From a checkpoint of a small image super-resolution model: arch edsr.
Rows from block 4 of a small image super-resolution model, named by matrix and row number. Rows with one number belong to one channel. Each number is 50 + 12 x the weight over its row's rms, rounded and kept within 0 to 99. All counts start at 0.
Before each channel's rows are labels from the 100 images, of 14976, where the channel reaches its highest value: "top examples" is what is common among them. Only what is clearly more common there than usual is listed. The data: microscope photos of single blood and bone marrow cells. In brackets: how many of the 100, against the usual share in percent.
# convs0: first 3x3 conv (model.blocks.4.convs.0.weight, 96x96x3x3, each kernel summed), inputs 0-95
# convs1: second 3x3 conv (model.blocks.4.convs.1.weight, 96x96x3x3, transposed, each kernel summed), outputs 0-95

top examples: cell type: segmented neutrophil (54 vs 20); smear: peripheral blood (43 vs 16.2)
convs0.33:40 51 61 63 79 43 37 54 42 49 57 44 41 60 46 53 56 63 60 60 51 42 35 63 26 60 55 37 53 50 56 71 77 49 64 47 48 46 34 52 41 55 59 39 48 47 36 45 54 53 56 58 83 52 28 30 69 30 43 50 48 59 49 57 68 28 31 57 44 59 37 45 33 57 58 39 36 65 39 61 51 62 39 33 47 55 64 49 62 31 30 35 56 34 57 51
convs1.33:59 49 56 39 31 39 51 39 70 47 23 57 55 57 72 21 44 34 46 46 67 66 45 65 54 78 62 47 53 49 46 48 62 40 40 62 42 45 51 47 53 55 29 46 42 45 41 38 37 54 38 44 30 46 80 45 51 27 53 46 53 52 40 58 62 44 55 46 53 62 66 48 55 45 51 46 54 45 40 60 43 56 56 61 40 64 41 75 28 70 68 45 44 78 60 61

top examples: smear: peripheral blood (70 vs 16.2); cell type: segmented neutrophil (47 vs 20); cell type: lymphocyte (38 vs 15.3)
convs0.9:71 84 54 58 54 46 48 59 33 28 68 44 51 47 34 56 49 48 61 50 26 57 34 52 40 37 59 59 42 56 51 57 51 43 62 21 51 43 55 53 45 41 57 30 75 40 47 39 62 35 59 42 25 41 50 49 37 66 47 56 70 35 36 55 39 54 57 62 52 51 47 48 48 35 58 79 32 56 48 35 29 63 44 54 49 44 66 65 56 54 47 37 66 54 48 64
convs1.9:53 32 31 64 59 55 69 59 51 44 53 58 44 37 48 66 46 52 59 30 57 52 59 32 43 42 49 60 51 66 50 60 37 62 51 79 67 28 58 42 51 32 43 64 47 36 42 35 38 71 52 68 56 47 53 33 57 63 39 57 51 53 35 35 54 53 62 61 44 57 61 64 55 71 50 73 61 40 55 38 41 44 51 68 65 48 38 48 77 41 24 74 52 40 54 48

top examples: smear: peripheral blood (100 vs 16.2); cell type: segmented neutrophil (87 vs 20)
convs0.11:30 65 67 51 32 43 31 69 50 52 42 47 42 57 38 46 25 51 50 47 58 49 54 42 42 51 44 57 57 62 53 48 66 52 65 36 32 51 48 56 44 39 50 61 54 33 65 46 42 99 49 53 43 49 60 61 43 38 44 36 33 30 51 28 60 59 51 57 56 51 45 36 57 28 24 44 47 53 65 53 41 47 71 36 45 33 56 40 51 54 51 43 54 48 59 40
convs1.11:52 56 52 39 39 61 30 44 53 65 43 57 53 41 49 63 57 26 53 59 27 67 67 52 53 53 61 56 38 43 51 37 50 54 56 73 56 40 68 55 63 58 54 45 38 62 50 68 64 12 50 69 49 74 42 66 42 31 39 59 55 60 49 60 39 26 54 58 56 49 43 55 55 38 57 29 53 43 50 28 48 52 17 29 51 43 42 50 52 31 39 54 53 51 48 60

top examples: cell type: segmented neutrophil (66 vs 20); smear: peripheral blood (52 vs 16.2)
convs0.75:46 61 25 76 64 75 54 32 40 44 61 68 50 48 70 59 56 49 33 46 59 71 36 45 53 55 40 56 40 54 42 43 32 58 59 39 43 19 52 51 55 42 65 38 62 39 60 52 57 49 49 35 24 49 53 44 58 49 66 31 28 53 59 45 54 29 29 47 63 56 32 45 46 43 59 59 45 35 49 34 61 73 49 45 51 64 45 54 42 66 48 34 37 45 61 53
convs1.75:83 32 56 46 40 51 43 45 56 54 54 21 53 44 46 52 39 49 41 59 56 52 54 59 69 56 52 38 43 40 49 56 43 69 47 58 70 57 74 42 29 25 59 44 38 41 45 59 38 46 78 61 47 52 24 46 55 68 73 53 53 33 64 54 53 61 42 57 41 48 43 65 47 38 34 43 53 52 16 49 51 32 58 53 56 50 46 40 70 66 43 51 49 44 64 56

top examples: cell type: lymphocyte (41 vs 15.3)
convs0.45:43 32 44 39 47 50 67 59 56 72 40 51 60 47 50 53 47 64 54 51 66 41 51 45 57 51 76 70 53 67 47 64 46 32 34 36 36 66 52 57 41 47 34 61 62 50 44 66 42 20 28 52 41 58 60 45 57 57 58 48 11 45 31 62 40 54 51 83 54 55 45 55 58 38 60 50 53 42 25 49 46 28 60 62 41 43 44 56 38 47 38 58 53 59 45 41
convs1.45:26 58 47 66 60 55 53 46 31 42 67 66 49 46 48 52 53 31 51 56 27 42 59 60 66 43 42 52 51 40 61 41 50 42 63 53 43 43 58 61 54 53 62 53 30 42 43 41 46 30 51 49 86 68 40 55 28 62 41 71 20 62 61 43 45 42 45 37 34 66 41 51 58 35 47 30 48 56 82 45 54 47 63 29 60 58 68 43 50 53 53 53 59 54 57 43

top examples: cell type: lymphocyte (34 vs 15.3)
convs0.60:35 56 39 60 25 38 49 52 49 50 37 86 39 23 54 37 47 43 40 61 59 45 47 52 29 50 43 57 53 50 47 40 38 48 48 62 44 20 47 47 40 50 50 50 37 49 62 62 69 27 52 56 61 64 55 43 26 40 47 57 37 50 67 40 46 74 30 52 36 51 51 54 48 64 38 33 48 35 65 34 64 47 47 44 80 60 41 48 47 63 39 59 54 44 45 34
convs1.60:65 53 68 36 52 52 38 43 60 40 50 55 55 46 45 57 42 34 79 54 62 41 44 54 62 56 44 50 29 43 71 32 61 52 58 39 44 40 48 58 61 62 52 35 40 40 53 42 60 75 44 55 53 59 93 40 54 47 55 45 53 67 58 51 57 34 49 28 75 38 53 58 56 45 74 47 41 34 50 28 59 47 42 30 34 43 56 46 62 58 42 45 33 31 43 51

top examples: cell type: artefact (27 vs 9.8)
convs0.38:72 42 62 61 64 36 62 56 46 47 63 35 48 53 59 40 47 31 34 63 45 51 41 51 53 41 66 54 56 57 41 47 32 45 50 39 51 49 41 49 50 48 42 64 50 61 34 48 65 45 65 46 47 41 28 51 41 68 39 59 46 43 49 57 16 48 57 74 42 44 62 55 54 38 68 45 66 70 21 36 28 42 50 38 80 41 60 61 33 43 52 30 51 36 57 32
convs1.38:33 45 20 82 57 54 43 47 30 55 45 41 31 60 66 51 46 51 63 49 52 52 60 38 41 53 56 65 36 64 27 55 56 48 34 58 61 69 46 57 63 70 36 25 36 49 54 66 52 53 37 64 35 49 59 44 43 41 18 37 57 66 75 39 39 49 40 43 35 52 44 59 62 65 52 40 42 61 42 51 29 51 50 45 60 38 54 55 40 37 46 60 38 58 54 46

top examples: cell type: lymphocyte (38 vs 15.3)
convs0.47:52 58 28 47 51 41 66 52 58 69 66 39 49 67 52 52 49 56 50 53 52 47 59 43 44 43 36 61 58 56 41 39 45 37 45 35 37 47 58 49 56 35 36 74 51 18 52 60 40 27 42 60 49 49 43 57 54 56 35 53 33 40 40 38 55 86 54 34 64 31 39 47 56 30 51 72 25 42 53 51 37 34 57 65 42 34 38 57 63 40 47 65 64 39 40 64
convs1.47:41 43 61 74 56 60 74 42 49 29 50 43 35 44 31 49 51 65 54 53 40 50 57 50 49 49 46 57 44 45 47 52 35 60 53 58 46 53 51 75 63 47 39 54 40 80 61 40 58 37 46 48 91 43 58 63 41 70 47 49 31 68 40 41 45 27 41 42 37 52 53 55 60 53 60 46 61 48 49 39 47 74 37 42 58 46 21 49 73 62 41 40 52 68 55 55

top examples: cell type: lymphocyte (34 vs 15.3)
convs0.82:55 43 72 38 73 49 44 70 51 52 52 38 53 52 40 50 42 42 43 41 46 54 24 41 23 48 31 45 54 62 38 40 60 54 43 40 53 51 42 54 31 41 52 59 62 55 46 38 51 48 44 52 47 42 49 46 52 37 22 52 37 72 42 46 48 50 68 31 50 35 36 53 52 72 46 63 31 56 47 58 36 48 57 22 64 49 47 45 55 46 42 48 66 60 98 45
convs1.82:34 62 28 40 39 27 42 55 38 39 54 71 42 61 63 41 59 58 63 50 67 25 31 56 50 43 60 49 45 52 48 51 46 58 52 57 63 42 54 37 49 61 52 29 44 49 36 46 30 58 34 50 46 48 46 70 40 61 69 46 27 33 49 44 74 38 38 77 49 46 54 57 39 45 40 58 83 67 45 47 62 54 36 66 54 46 68 36 51 55 56 52 55 37 62 39

top examples: cell type: segmented neutrophil (72 vs 20); smear: peripheral blood (71 vs 16.2)
convs0.31:42 49 45 52 47 32 38 58 77 41 52 67 38 48 36 43 65 44 48 54 58 64 43 54 46 50 38 51 29 37 70 43 44 38 66 54 12 55 42 39 57 54 35 37 42 32 71 22 44 37 42 39 43 39 54 33 37 31 40 40 58 41 35 45 48 64 44 57 77 59 59 60 33 62 59 47 26 48 47 54 56 53 43 53 54 38 59 53 36 54 69 50 55 58 62 54
convs1.31:67 60 39 51 59 44 64 52 52 60 42 64 66 38 51 36 42 58 51 43 51 62 63 60 54 29 55 54 52 58 69 43 46 63 55 37 45 30 48 46 65 68 45 66 15 54 49 62 63 40 41 52 23 51 68 64 42 49 54 54 68 59 70 58 33 53 51 55 45 43 53 65 58 61 46 33 71 59 63 33 38 62 50 46 92 49 52 52 41 44 57 38 53 64 47 35

top examples: cell type: segmented neutrophil (40 vs 20); smear: peripheral blood (39 vs 16.2)
convs0.81:48 46 48 57 45 64 63 31 44 55 26 54 34 60 58 23 39 63 46 38 55 46 58 30 63 50 38 57 49 34 43 52 59 17 49 61 52 46 58 56 67 57 44 50 30 71 60 37 59 49 45 55 59 49 78 49 41 63 46 57 46 63 61 46 68 52 43 52 21 44 41 54 58 34 52 32 56 42 60 54 45 53 57 82 57 56 56 48 50 38 60 34 64 54 24 33
convs1.81:57 42 55 47 64 34 40 43 38 56 72 54 49 51 51 65 44 48 43 65 37 50 54 52 65 52 54 36 45 36 60 53 58 43 63 52 39 48 27 54 37 30 56 61 69 14 61 35 25 46 61 43 41 41 24 27 48 50 65 58 52 39 59 41 21 52 53 40 31 62 56 58 52 45 23 59 49 38 40 63 67 60 54 41 55 52 56 42 44 55 36 37 52 46 47 74

top examples: cell type: segmented neutrophil (49 vs 20)
convs0.95:71 54 30 49 48 62 51 29 47 28 57 46 34 87 57 38 49 46 43 48 57 63 31 47 68 61 54 49 50 49 26 63 31 69 51 45 62 43 56 55 39 49 58 63 47 54 64 60 57 30 32 50 30 44 35 44 42 49 46 45 52 53 61 40 53 40 54 59 52 48 52 60 65 21 33 41 48 43 54 39 40 36 49 76 32 56 57 49 50 46 55 37 66 76 58 58
convs1.95:49 60 45 61 77 51 56 49 31 51 78 46 40 31 54 72 41 51 48 53 48 44 42 40 38 48 36 47 50 53 47 48 46 60 33 55 61 58 68 44 21 18 33 39 56 42 56 53 35 47 67 35 55 46 44 33 51 51 52 38 59 32 46 44 38 55 44 49 48 55 27 46 45 41 77 45 35 53 20 62 52 50 66 55 42 64 49 49 54 58 41 43 53 18 42 54

top examples: smear: peripheral blood (83 vs 16.2); cell type: myeloblast (25 vs 1.9)
convs0.74:38 29 70 61 49 49 42 42 65 58 47 66 59 24 49 25 47 34 69 33 53 66 44 38 51 43 52 37 49 57 30 36 62 51 36 49 55 64 51 45 60 55 63 56 42 55 36 56 36 49 52 36 61 32 63 41 67 70 55 64 37 56 52 56 41 53 37 41 48 69 46 50 49 62 50 22 49 66 47 61 46 43 36 62 44 45 34 43 32 45 12 66 55 55 44 43
convs1.74:53 56 46 42 51 38 45 44 36 42 49 36 51 50 37 78 72 49 43 55 49 52 36 29 52 46 37 35 54 57 72 44 36 63 43 72 44 47 44 44 43 57 60 48 61 42 46 30 24 69 40 53 40 39 47 61 20 47 39 59 31 54 33 32 69 45 62 40 39 54 25 53 50 51 54 75 40 43 51 42 33 50 55 41 44 42 73 47 50 56 21 51 42 40 47 44

top examples: smear: peripheral blood (100 vs 16.2); cell type: segmented neutrophil (100 vs 20)
convs0.21:56 51 69 59 58 53 38 56 57 59 76 55 50 66 35 34 60 49 60 55 61 56 35 48 61 48 48 42 49 48 37 42 34 52 42 47 54 48 72 40 48 42 37 69 58 51 27 49 50 46 47 41 18 39 62 52 42 48 50 53 68 59 38 64 31 65 48 47 49 49 52 44 19 32 43 44 59 71 35 55 26 33 67 31 35 47 65 62 39 59 34 44 69 40 35 48
convs1.21:59 48 45 36 50 47 53 54 50 48 64 20 51 36 71 80 28 54 64 42 56 44 38 55 40 66 52 42 42 43 44 40 40 51 64 42 61 46 60 43 41 43 56 39 82 61 44 53 48 64 60 62 48 50 51 33 43 75 73 37 62 46 56 34 58 45 50 33 53 50 61 53 38 34 51 64 59 29 32 64 76 64 40 49 50 45 58 54 66 62 47 51 72 66 53 60

top examples: cell type: lymphocyte (38 vs 15.3)
convs0.93:44 49 41 57 42 50 44 66 58 44 65 37 42 48 55 51 48 32 61 30 63 62 41 32 59 59 34 64 49 49 59 51 46 32 53 43 38 81 43 44 57 38 73 66 48 49 51 37 45 39 64 46 23 38 46 46 18 49 45 57 31 48 45 60 43 51 24 49 33 57 61 57 32 38 59 44 81 56 45 72 53 55 47 43 55 26 43 50 39 39 62 45 49 40 42 64
convs1.93:40 57 27 46 43 32 61 53 35 40 46 35 55 39 73 17 50 40 59 59 69 56 63 55 47 56 62 44 50 50 56 24 59 71 42 56 57 64 42 53 43 53 26 34 54 47 63 58 76 56 57 44 42 50 41 57 62 46 47 47 62 54 50 44 44 54 44 64 41 71 55 55 78 55 60 44 41 31 43 74 51 46 40 44 63 63 67 57 51 25 68 36 43 52 40 41

top examples: smear: peripheral blood (49 vs 16.2)
convs0.34:37 50 52 77 46 53 31 48 31 65 45 51 81 52 56 60 42 54 56 35 50 24 50 67 54 57 53 42 55 39 27 54 50 66 60 64 47 44 51 43 61 44 37 86 72 47 46 53 63 34 57 45 40 50 58 43 60 60 39 33 45 58 38 35 43 55 40 55 52 65 43 40 45 36 46 53 45 50 44 23 55 69 41 42 27 44 38 73 45 42 48 47 36 53 29 51
convs1.34:63 57 29 39 29 54 63 63 49 32 57 46 44 50 50 55 65 57 63 34 32 37 41 43 61 61 57 53 34 55 44 76 48 52 56 53 44 34 35 47 39 39 51 36 57 69 61 65 28 50 46 53 71 53 13 49 52 51 55 47 56 32 42 58 34 56 39 59 53 47 70 50 34 56 41 47 56 64 43 82 60 39 58 55 55 35 53 26 47 54 60 52 59 35 69 53

top examples: cell type: segmented neutrophil (45 vs 20); smear: peripheral blood (41 vs 16.2)
convs0.37:45 53 40 92 49 53 59 45 44 47 57 53 45 33 58 37 48 58 55 34 44 54 48 47 74 37 38 45 39 42 40 59 34 46 63 50 32 42 50 52 47 69 65 62 33 54 43 28 55 32 65 64 41 56 46 37 60 49 56 49 50 52 53 37 41 45 36 61 45 53 47 34 28 20 62 40 27 55 42 38 67 33 46 62 36 69 36 53 38 61 71 43 65 52 47 45
convs1.37:65 29 26 34 75 61 56 43 39 52 43 60 44 61 64 55 52 37 34 66 61 41 44 66 62 60 62 45 55 55 68 56 50 66 38 30 48 40 56 53 45 47 55 45 69 60 46 44 52 66 51 43 67 52 48 50 41 41 35 29 63 49 76 68 24 55 53 57 48 66 42 43 53 34 50 54 53 52 41 72 57 26 40 27 66 59 61 47 35 48 37 58 27 43 55 51

top examples: smear: peripheral blood (38 vs 16.2)
convs0.1:55 50 63 47 70 46 52 46 51 49 36 43 33 57 44 56 49 68 57 20 78 53 56 42 54 54 50 69 63 51 75 43 42 64 56 48 57 49 41 51 40 67 54 63 32 40 49 59 52 58 61 54 59 42 52 44 37 50 76 57 61 32 72 49 72 25 49 61 48 48 51 44 44 52 36 37 27 38 50 38 44 47 44 35 74 63 55 34 41 66 35 64 46 56 35 72
convs1.1:47 63 75 47 22 66 33 55 64 56 51 48 26 62 52 51 60 36 42 47 18 38 48 59 43 61 57 57 44 52 37 47 57 36 67 42 30 45 53 52 68 49 47 54 54 37 38 33 11 54 45 36 44 54 65 47 52 44 34 46 51 41 53 59 33 38 60 63 45 41 63 64 48 63 39 62 72 56 66 50 49 66 52 53 20 45 52 38 50 45 54 46 60 42 62 52

top examples: cell type: segmented neutrophil (65 vs 20); smear: peripheral blood (36 vs 16.2)
convs0.28:77 37 45 33 49 57 45 51 29 55 40 41 70 68 65 49 55 56 81 41 45 67 63 36 45 55 25 61 51 43 33 50 57 35 47 29 50 29 49 49 57 44 68 54 44 57 54 45 56 45 49 46 21 46 47 40 41 54 44 46 43 39 37 53 71 36 26 72 36 54 47 66 47 58 45 49 65 33 55 34 43 54 61 60 40 48 40 43 48 57 35 48 50 73 55 64
convs1.28:50 38 59 57 71 42 48 53 60 43 35 60 32 53 40 35 46 42 31 53 67 44 28 52 62 43 38 62 55 40 45 37 60 40 35 56 79 60 34 43 49 44 35 30 46 34 40 55 42 51 65 34 33 54 26 44 70 55 55 46 67 46 50 58 51 65 63 52 45 54 41 42 59 59 61 46 44 51 28 75 50 45 67 33 16 46 46 62 42 36 65 39 52 35 47 42

top examples: smear: peripheral blood (56 vs 16.2)
convs0.10:80 44 56 68 53 40 66 59 47 43 46 41 51 38 48 43 64 46 51 63 63 35 52 47 62 49 61 36 36 49 39 27 49 62 36 53 57 63 52 41 37 45 37 60 26 48 68 38 53 29 56 44 34 49 43 71 52 33 47 64 54 46 37 67 57 70 48 49 56 42 50 40 63 49 37 58 59 40 50 38 30 29 66 42 24 49 52 39 50 79 38 50 35 26 50 57
convs1.10:35 59 59 73 48 33 60 48 51 38 59 44 44 63 66 74 58 53 42 23 53 44 64 36 44 43 52 49 28 44 13 57 52 44 63 60 35 59 51 39 57 54 53 39 68 55 54 45 50 64 51 48 42 41 16 47 53 56 41 40 42 42 26 36 44 26 48 45 62 47 47 52 47 36 40 78 58 27 47 52 53 53 47 36 27 42 48 52 61 50 67 40 45 55 55 52

top examples: cell type: segmented neutrophil (62 vs 20); smear: peripheral blood (61 vs 16.2)
convs0.12:58 30 56 65 42 67 72 43 44 33 49 54 70 80 59 44 64 43 58 44 25 44 46 39 61 36 48 62 62 43 39 45 55 36 62 35 42 80 51 57 36 56 49 44 53 51 42 45 45 59 55 41 37 39 37 56 49 40 54 58 37 52 45 48 52 39 42 81 56 36 57 80 42 22 59 59 46 24 51 35 58 57 49 35 43 50 33 49 57 61 40 47 45 48 38 48
convs1.12:84 40 39 37 48 31 68 38 60 48 53 64 58 55 55 62 49 74 45 44 51 69 35 47 64 46 51 37 43 49 63 68 55 25 40 38 32 67 41 56 43 42 43 57 53 56 63 45 72 44 45 46 72 51 40 54 65 61 64 62 49 65 36 56 56 47 41 48 46 51 45 53 65 38 66 83 43 47 49 50 67 50 61 38 44 70 36 54 49 35 31 61 43 48 31 42

top examples: cell type: lymphocyte (43 vs 15.3)
convs0.15:20 42 69 48 46 42 36 63 26 60 45 56 64 33 46 49 38 67 50 37 35 57 37 41 46 45 38 54 71 75 47 76 58 46 34 35 50 50 53 65 38 48 38 42 55 61 32 36 48 50 51 70 56 53 30 51 46 56 55 51 31 46 49 64 40 80 41 61 30 41 56 38 37 46 58 49 36 52 37 53 54 82 58 50 44 40 50 59 48 54 47 39 45 67 54 44
convs1.15:55 43 28 63 42 64 52 55 37 44 50 73 35 41 51 57 61 28 58 52 55 52 44 51 70 62 42 54 50 56 43 49 43 63 57 53 41 42 74 55 52 53 49 61 52 16 31 50 28 40 38 54 58 50 74 45 52 40 57 37 42 53 43 40 56 37 47 48 64 67 65 61 60 42 37 61 58 45 68 22 44 29 43 68 51 56 48 70 73 45 70 61 60 30 53 49

top examples: cell type: segmented neutrophil (49 vs 20); smear: peripheral blood (42 vs 16.2)
convs0.73:44 59 42 63 37 59 46 51 55 51 40 68 61 07 43 68 35 65 54 45 54 41 44 22 46 63 52 72 52 47 61 53 51 52 58 43 44 38 60 37 43 52 57 45 46 56 44 51 49 50 52 65 53 55 50 48 40 44 66 47 57 40 64 82 69 55 36 49 37 39 62 49 37 48 26 12 42 37 57 66 47 49 33 36 72 55 50 39 55 63 44 57 56 59 43 51
convs1.73:50 63 32 52 69 48 38 59 47 42 53 44 21 59 57 49 51 46 31 48 39 65 56 49 40 40 63 25 32 59 44 49 53 63 56 56 44 45 47 55 54 56 55 54 38 28 48 40 56 55 54 43 57 55 37 47 54 26 25 62 48 52 38 64 16 64 61 48 29 56 52 54 43 54 49 79 48 55 64 30 39 59 61 48 33 42 48 61 60 45 67 74 36 39 72 60

top examples: cell type: artefact (32 vs 9.8)
convs0.54:54 59 43 58 45 34 52 48 46 34 73 31 67 61 54 46 59 40 77 84 38 45 50 50 58 28 30 51 41 54 64 48 40 40 54 42 42 46 60 50 52 51 40 30 68 57 62 50 34 44 35 49 35 52 33 51 71 48 24 49 38 61 39 47 49 54 56 36 50 47 50 27 55 45 65 33 52 58 52 50 62 48 46 69 49 24 75 57 41 67 42 64 34 54 59 41
convs1.54:65 50 52 55 58 77 30 64 37 48 48 60 52 39 53 63 65 74 43 39 30 25 54 40 50 53 52 68 70 53 10 50 50 63 51 63 39 43 40 48 52 59 40 46 70 45 50 45 50 41 70 52 30 49 39 45 47 43 45 50 58 35 47 45 44 35 62 56 49 53 51 47 43 44 69 37 51 47 82 77 41 48 55 45 27 34 60 60 37 58 60 41 48 40 40 45

top examples: cell type: lymphocyte (44 vs 15.3)
convs0.91:54 50 24 63 40 57 52 54 55 45 43 49 68 54 53 25 53 48 52 74 32 52 35 36 60 55 66 45 42 46 44 53 47 39 70 40 53 44 54 59 34 37 54 60 81 76 49 64 24 36 54 56 46 51 56 64 61 55 40 74 58 62 53 59 38 43 43 53 40 54 48 45 39 31 55 59 80 49 67 49 43 32 42 48 38 48 40 32 39 52 36 46 58 30 64 36
convs1.91:67 41 73 53 50 66 51 50 40 62 49 64 70 43 63 69 30 43 51 39 60 39 63 67 34 71 55 78 42 77 52 58 53 52 48 47 39 56 59 52 58 44 62 50 45 49 58 60 52 50 57 53 49 39 52 53 63 52 44 21 40 47 58 48 47 55 57 40 54 56 52 46 45 53 70 59 13 66 48 79 71 68 47 39 42 44 57 61 35 35 72 47 39 58 52 53

top examples: cell type: segmented neutrophil (43 vs 20)
convs0.61:84 30 47 28 47 51 12 60 53 67 70 55 46 38 56 39 43 65 39 53 36 51 46 45 42 30 58 30 57 59 54 71 30 44 82 39 51 46 47 60 38 53 38 51 52 63 47 51 58 31 56 36 31 60 39 56 50 42 57 54 42 42 58 51 41 51 46 55 64 56 35 75 51 41 56 39 53 60 57 32 59 45 40 40 38 54 36 54 60 32 59 51 50 40 59 49
convs1.61:69 36 54 47 40 38 42 23 59 51 47 55 42 53 35 66 46 73 52 52 59 65 48 55 46 64 52 58 44 39 46 48 67 44 24 67 53 42 58 51 63 60 35 34 49 35 36 65 49 42 71 47 39 58 53 29 38 34 52 32 33 47 53 53 38 33 59 24 54 49 58 46 51 73 57 81 59 58 48 59 24 62 62 49 53 37 56 39 53 57 40 67 34 46 55 56

top examples: cell type: segmented neutrophil (72 vs 20); smear: peripheral blood (64 vs 16.2)
convs0.62:69 51 59 64 40 60 57 39 55 50 45 37 54 70 73 37 46 45 49 38 49 20 49 52 57 59 61 65 54 44 39 36 39 84 52 41 81 61 58 45 83 58 50 55 39 49 63 47 52 45 50 40 39 54 34 50 37 57 41 43 58 41 44 42 57 52 59 54 56 41 41 35 63 43 42 62 47 51 33 39 54 43 49 60 26 32 59 33 39 38 54 34 49 77 48 61
convs1.62:54 29 39 47 56 53 48 56 55 63 50 57 63 43 39 75 53 61 56 57 51 50 39 56 30 50 51 49 43 67 17 46 63 30 52 38 45 45 45 58 40 53 64 71 56 65 56 49 20 44 53 53 57 49 43 49 65 48 38 39 53 45 62 66 61 60 47 40 18 56 57 25 43 72 52 58 56 49 54 60 47 65 67 63 33 49 48 77 32 59 23 54 44 38 48 45