python train.py --horizontal_flip=true --stem="deep" --widths=[96] --init="small_normal" --optimizer="soap" --max_precond_dim=1024 --merge_dims=false --one_sided=false --epochs=5.0 --warmup_steps=300 --weight_decay=0.07
Rows from block 5, named by matrix and row number. Rows with one number belong to one channel. Each number is 200 + 30 x the weight over its row's rms, rounded and kept within 0 to 999. All counts start at 0. After the name is the row's rms in percent of the matrix's.
# convs0: first 3x3 conv (model.blocks.5.convs.0.weight, 96x96x3x3), inputs 55-59, a 3x3 kernel for each
# convs1: second 3x3 conv (model.blocks.5.convs.1.weight, 96x96x3x3, transposed), outputs 55-59, a 3x3 kernel for each
convs0.15,104,183,142,202,197,182,222,242,194,276,189,163,224,199,204,154,179,192,187,196,165,185,250,181,151,166,211,192,216,149,193,219,186,161,190,208,174,175,179,207,203,198,186,285,224,227
convs1.15,096,164,220,152,201,214,205,187,251,230,222,211,215,199,235,178,153,155,174,230,241,182,190,204,208,241,245,197,198,188,195,213,218,176,128,182,222,177,178,189,213,186,211,220,227,185
convs0.16,094,161,174,213,280,242,148,267,203,251,225,201,200,202,214,210,196,141,190,176,163,273,134,188,227,214,176,194,199,175,184,206,187,182,157,194,212,204,136,243,190,239,246,225,199,225
convs1.16,095,187,174,131,202,202,168,204,213,206,198,227,240,171,194,190,184,183,202,251,212,256,168,223,231,169,215,202,140,189,225,198,217,201,166,201,196,203,210,216,165,169,211,192,258,184
convs0.17,106,227,217,176,199,163,224,201,179,187,150,190,236,241,248,194,218,191,196,206,159,236,208,197,267,221,253,209,232,181,202,206,208,201,196,205,174,134,220,197,221,250,212,176,185,170
convs1.17,095,222,264,182,206,214,259,193,167,180,160,183,150,242,168,211,201,189,262,223,198,237,178,272,223,150,205,126,214,225,218,199,233,214,203,199,178,214,240,234,196,160,236,186,192,208
convs0.18,101,207,194,179,176,222,187,202,201,201,241,221,192,204,180,186,202,157,159,213,244,183,202,197,184,216,183,244,201,231,217,140,189,171,236,151,149,206,176,248,162,188,185,143,182,159
convs1.18,104,189,210,229,201,168,214,193,209,180,228,247,199,234,197,196,213,165,184,170,178,187,181,181,228,214,193,191,290,201,156,235,233,239,215,144,221,212,200,243,222,182,221,162,186,130
convs0.19,096,184,222,230,217,222,161,227,155,200,154,228,159,234,178,195,216,191,155,201,178,165,169,187,222,197,159,255,210,167,197,183,193,213,232,240,238,172,177,155,252,197,211,229,194,157
convs1.19,096,200,225,175,214,200,170,162,205,193,214,185,172,213,194,151,168,202,232,120,209,175,221,208,211,201,182,149,170,175,190,226,210,194,179,230,225,209,194,208,196,236,163,249,189,287
convs0.20,097,201,143,163,235,237,186,215,201,201,182,178,218,227,201,204,191,229,186,217,221,174,132,181,185,191,192,181,196,231,172,262,208,179,161,166,195,176,239,186,196,167,211,236,224,274
convs1.20,102,154,161,178,219,194,212,219,248,251,200,224,273,193,180,196,148,188,161,244,152,224,257,228,253,224,256,233,169,174,216,212,219,184,174,195,197,178,213,171,214,199,242,176,174,163
convs0.21,095,190,188,236,219,155,231,210,205,168,168,203,196,125,219,225,253,125,235,215,150,190,199,217,243,218,235,202,203,196,187,204,172,167,219,225,182,200,197,245,181,180,195,181,188,163
convs1.21,095,221,185,177,194,246,248,174,207,167,202,213,161,247,167,212,173,197,224,217,201,209,179,199,162,197,212,200,255,166,221,206,204,234,231,285,190,177,216,182,241,218,210,198,204,215
convs0.22,098,208,206,150,202,179,236,166,219,146,205,205,196,163,195,221,225,196,215,169,192,197,210,208,213,260,188,175,200,264,160,192,220,191,143,153,199,172,206,178,211,206,159,205,226,180
convs1.22,094,196,140,212,201,218,186,201,181,143,195,212,176,187,192,237,181,185,196,240,217,135,186,214,163,195,175,224,217,215,268,178,211,250,232,148,241,190,198,198,193,183,206,206,195,221
convs0.23,099,247,235,141,208,193,170,144,163,222,179,177,228,174,208,222,242,186,124,249,226,234,168,148,199,157,183,194,249,177,244,190,161,187,213,233,207,225,171,184,200,205,205,198,223,159
convs1.23,096,174,249,239,192,221,169,248,188,170,231,192,162,182,194,225,152,236,231,174,198,241,204,239,190,178,143,122,175,213,208,186,226,235,213,202,224,214,178,204,208,177,174,191,228,184
convs0.24,093,191,173,247,145,238,184,177,159,175,194,185,190,239,192,208,190,200,178,250,195,258,183,169,187,215,215,140,218,215,200,155,176,195,190,212,218,200,225,179,235,243,195,202,208,189
convs1.24,095,165,234,195,191,190,208,169,236,184,268,232,222,188,187,184,182,243,171,262,221,212,211,216,176,139,219,194,229,236,243,217,188,214,219,209,203,189,204,205,175,166,222,158,127,226
convs0.25,127,228,212,213,168,259,218,192,209,173,191,189,177,200,186,198,166,216,239,227,135,176,186,158,177,159,203,195,192,175,226,223,188,199,162,206,204,248,178,172,191,166,206,218,196,183
convs1.25,145,235,202,237,164,201,228,243,180,163,221,212,195,231,203,209,195,194,210,229,221,201,216,205,180,220,206,225,202,277,194,239,168,204,165,215,190,235,155,199,227,156,224,202,225,193
convs0.26,095,210,204,167,234,198,176,201,202,143,183,226,174,210,205,184,168,227,173,146,200,211,193,149,210,250,194,195,185,259,169,190,209,238,206,175,190,231,206,183,180,195,240,219,145,175
convs1.26,090,232,194,209,193,168,159,209,235,201,162,174,197,185,195,218,228,174,219,184,203,212,157,178,193,169,170,198,169,177,245,195,128,192,203,134,161,198,193,174,143,208,176,233,204,136
convs0.27,097,209,312,126,184,186,215,143,200,194,218,188,238,204,193,178,183,256,209,217,173,158,223,244,193,132,202,153,200,167,211,214,207,149,171,249,172,181,234,176,187,209,165,267,244,193
convs1.27,094,204,200,260,225,185,235,233,157,228,191,174,179,205,200,181,188,226,174,244,213,244,224,179,211,219,233,210,195,133,229,252,200,229,185,203,241,244,183,208,199,200,237,225,190,243
convs0.28,096,195,189,197,220,228,211,192,227,203,160,180,164,213,229,169,109,197,226,187,187,221,135,208,196,216,238,165,177,184,202,164,178,193,201,171,149,241,125,172,215,246,222,174,223,172
convs1.28,098,199,195,234,217,164,158,228,197,219,240,167,285,254,142,185,259,135,280,203,214,200,218,212,234,204,237,166,174,252,151,202,216,204,203,198,168,179,211,156,190,200,192,194,219,225
convs0.29,104,260,206,216,196,211,165,192,186,250,259,224,189,203,223,233,211,153,209,223,191,161,255,215,206,179,206,232,206,235,192,225,203,212,143,208,219,222,152,204,205,184,206,240,168,191
convs1.29,098,199,214,201,214,223,209,177,183,197,163,246,179,144,182,177,225,228,156,233,204,159,235,172,216,161,177,155,155,186,222,158,197,209,155,152,188,165,235,191,217,189,194,173,210,251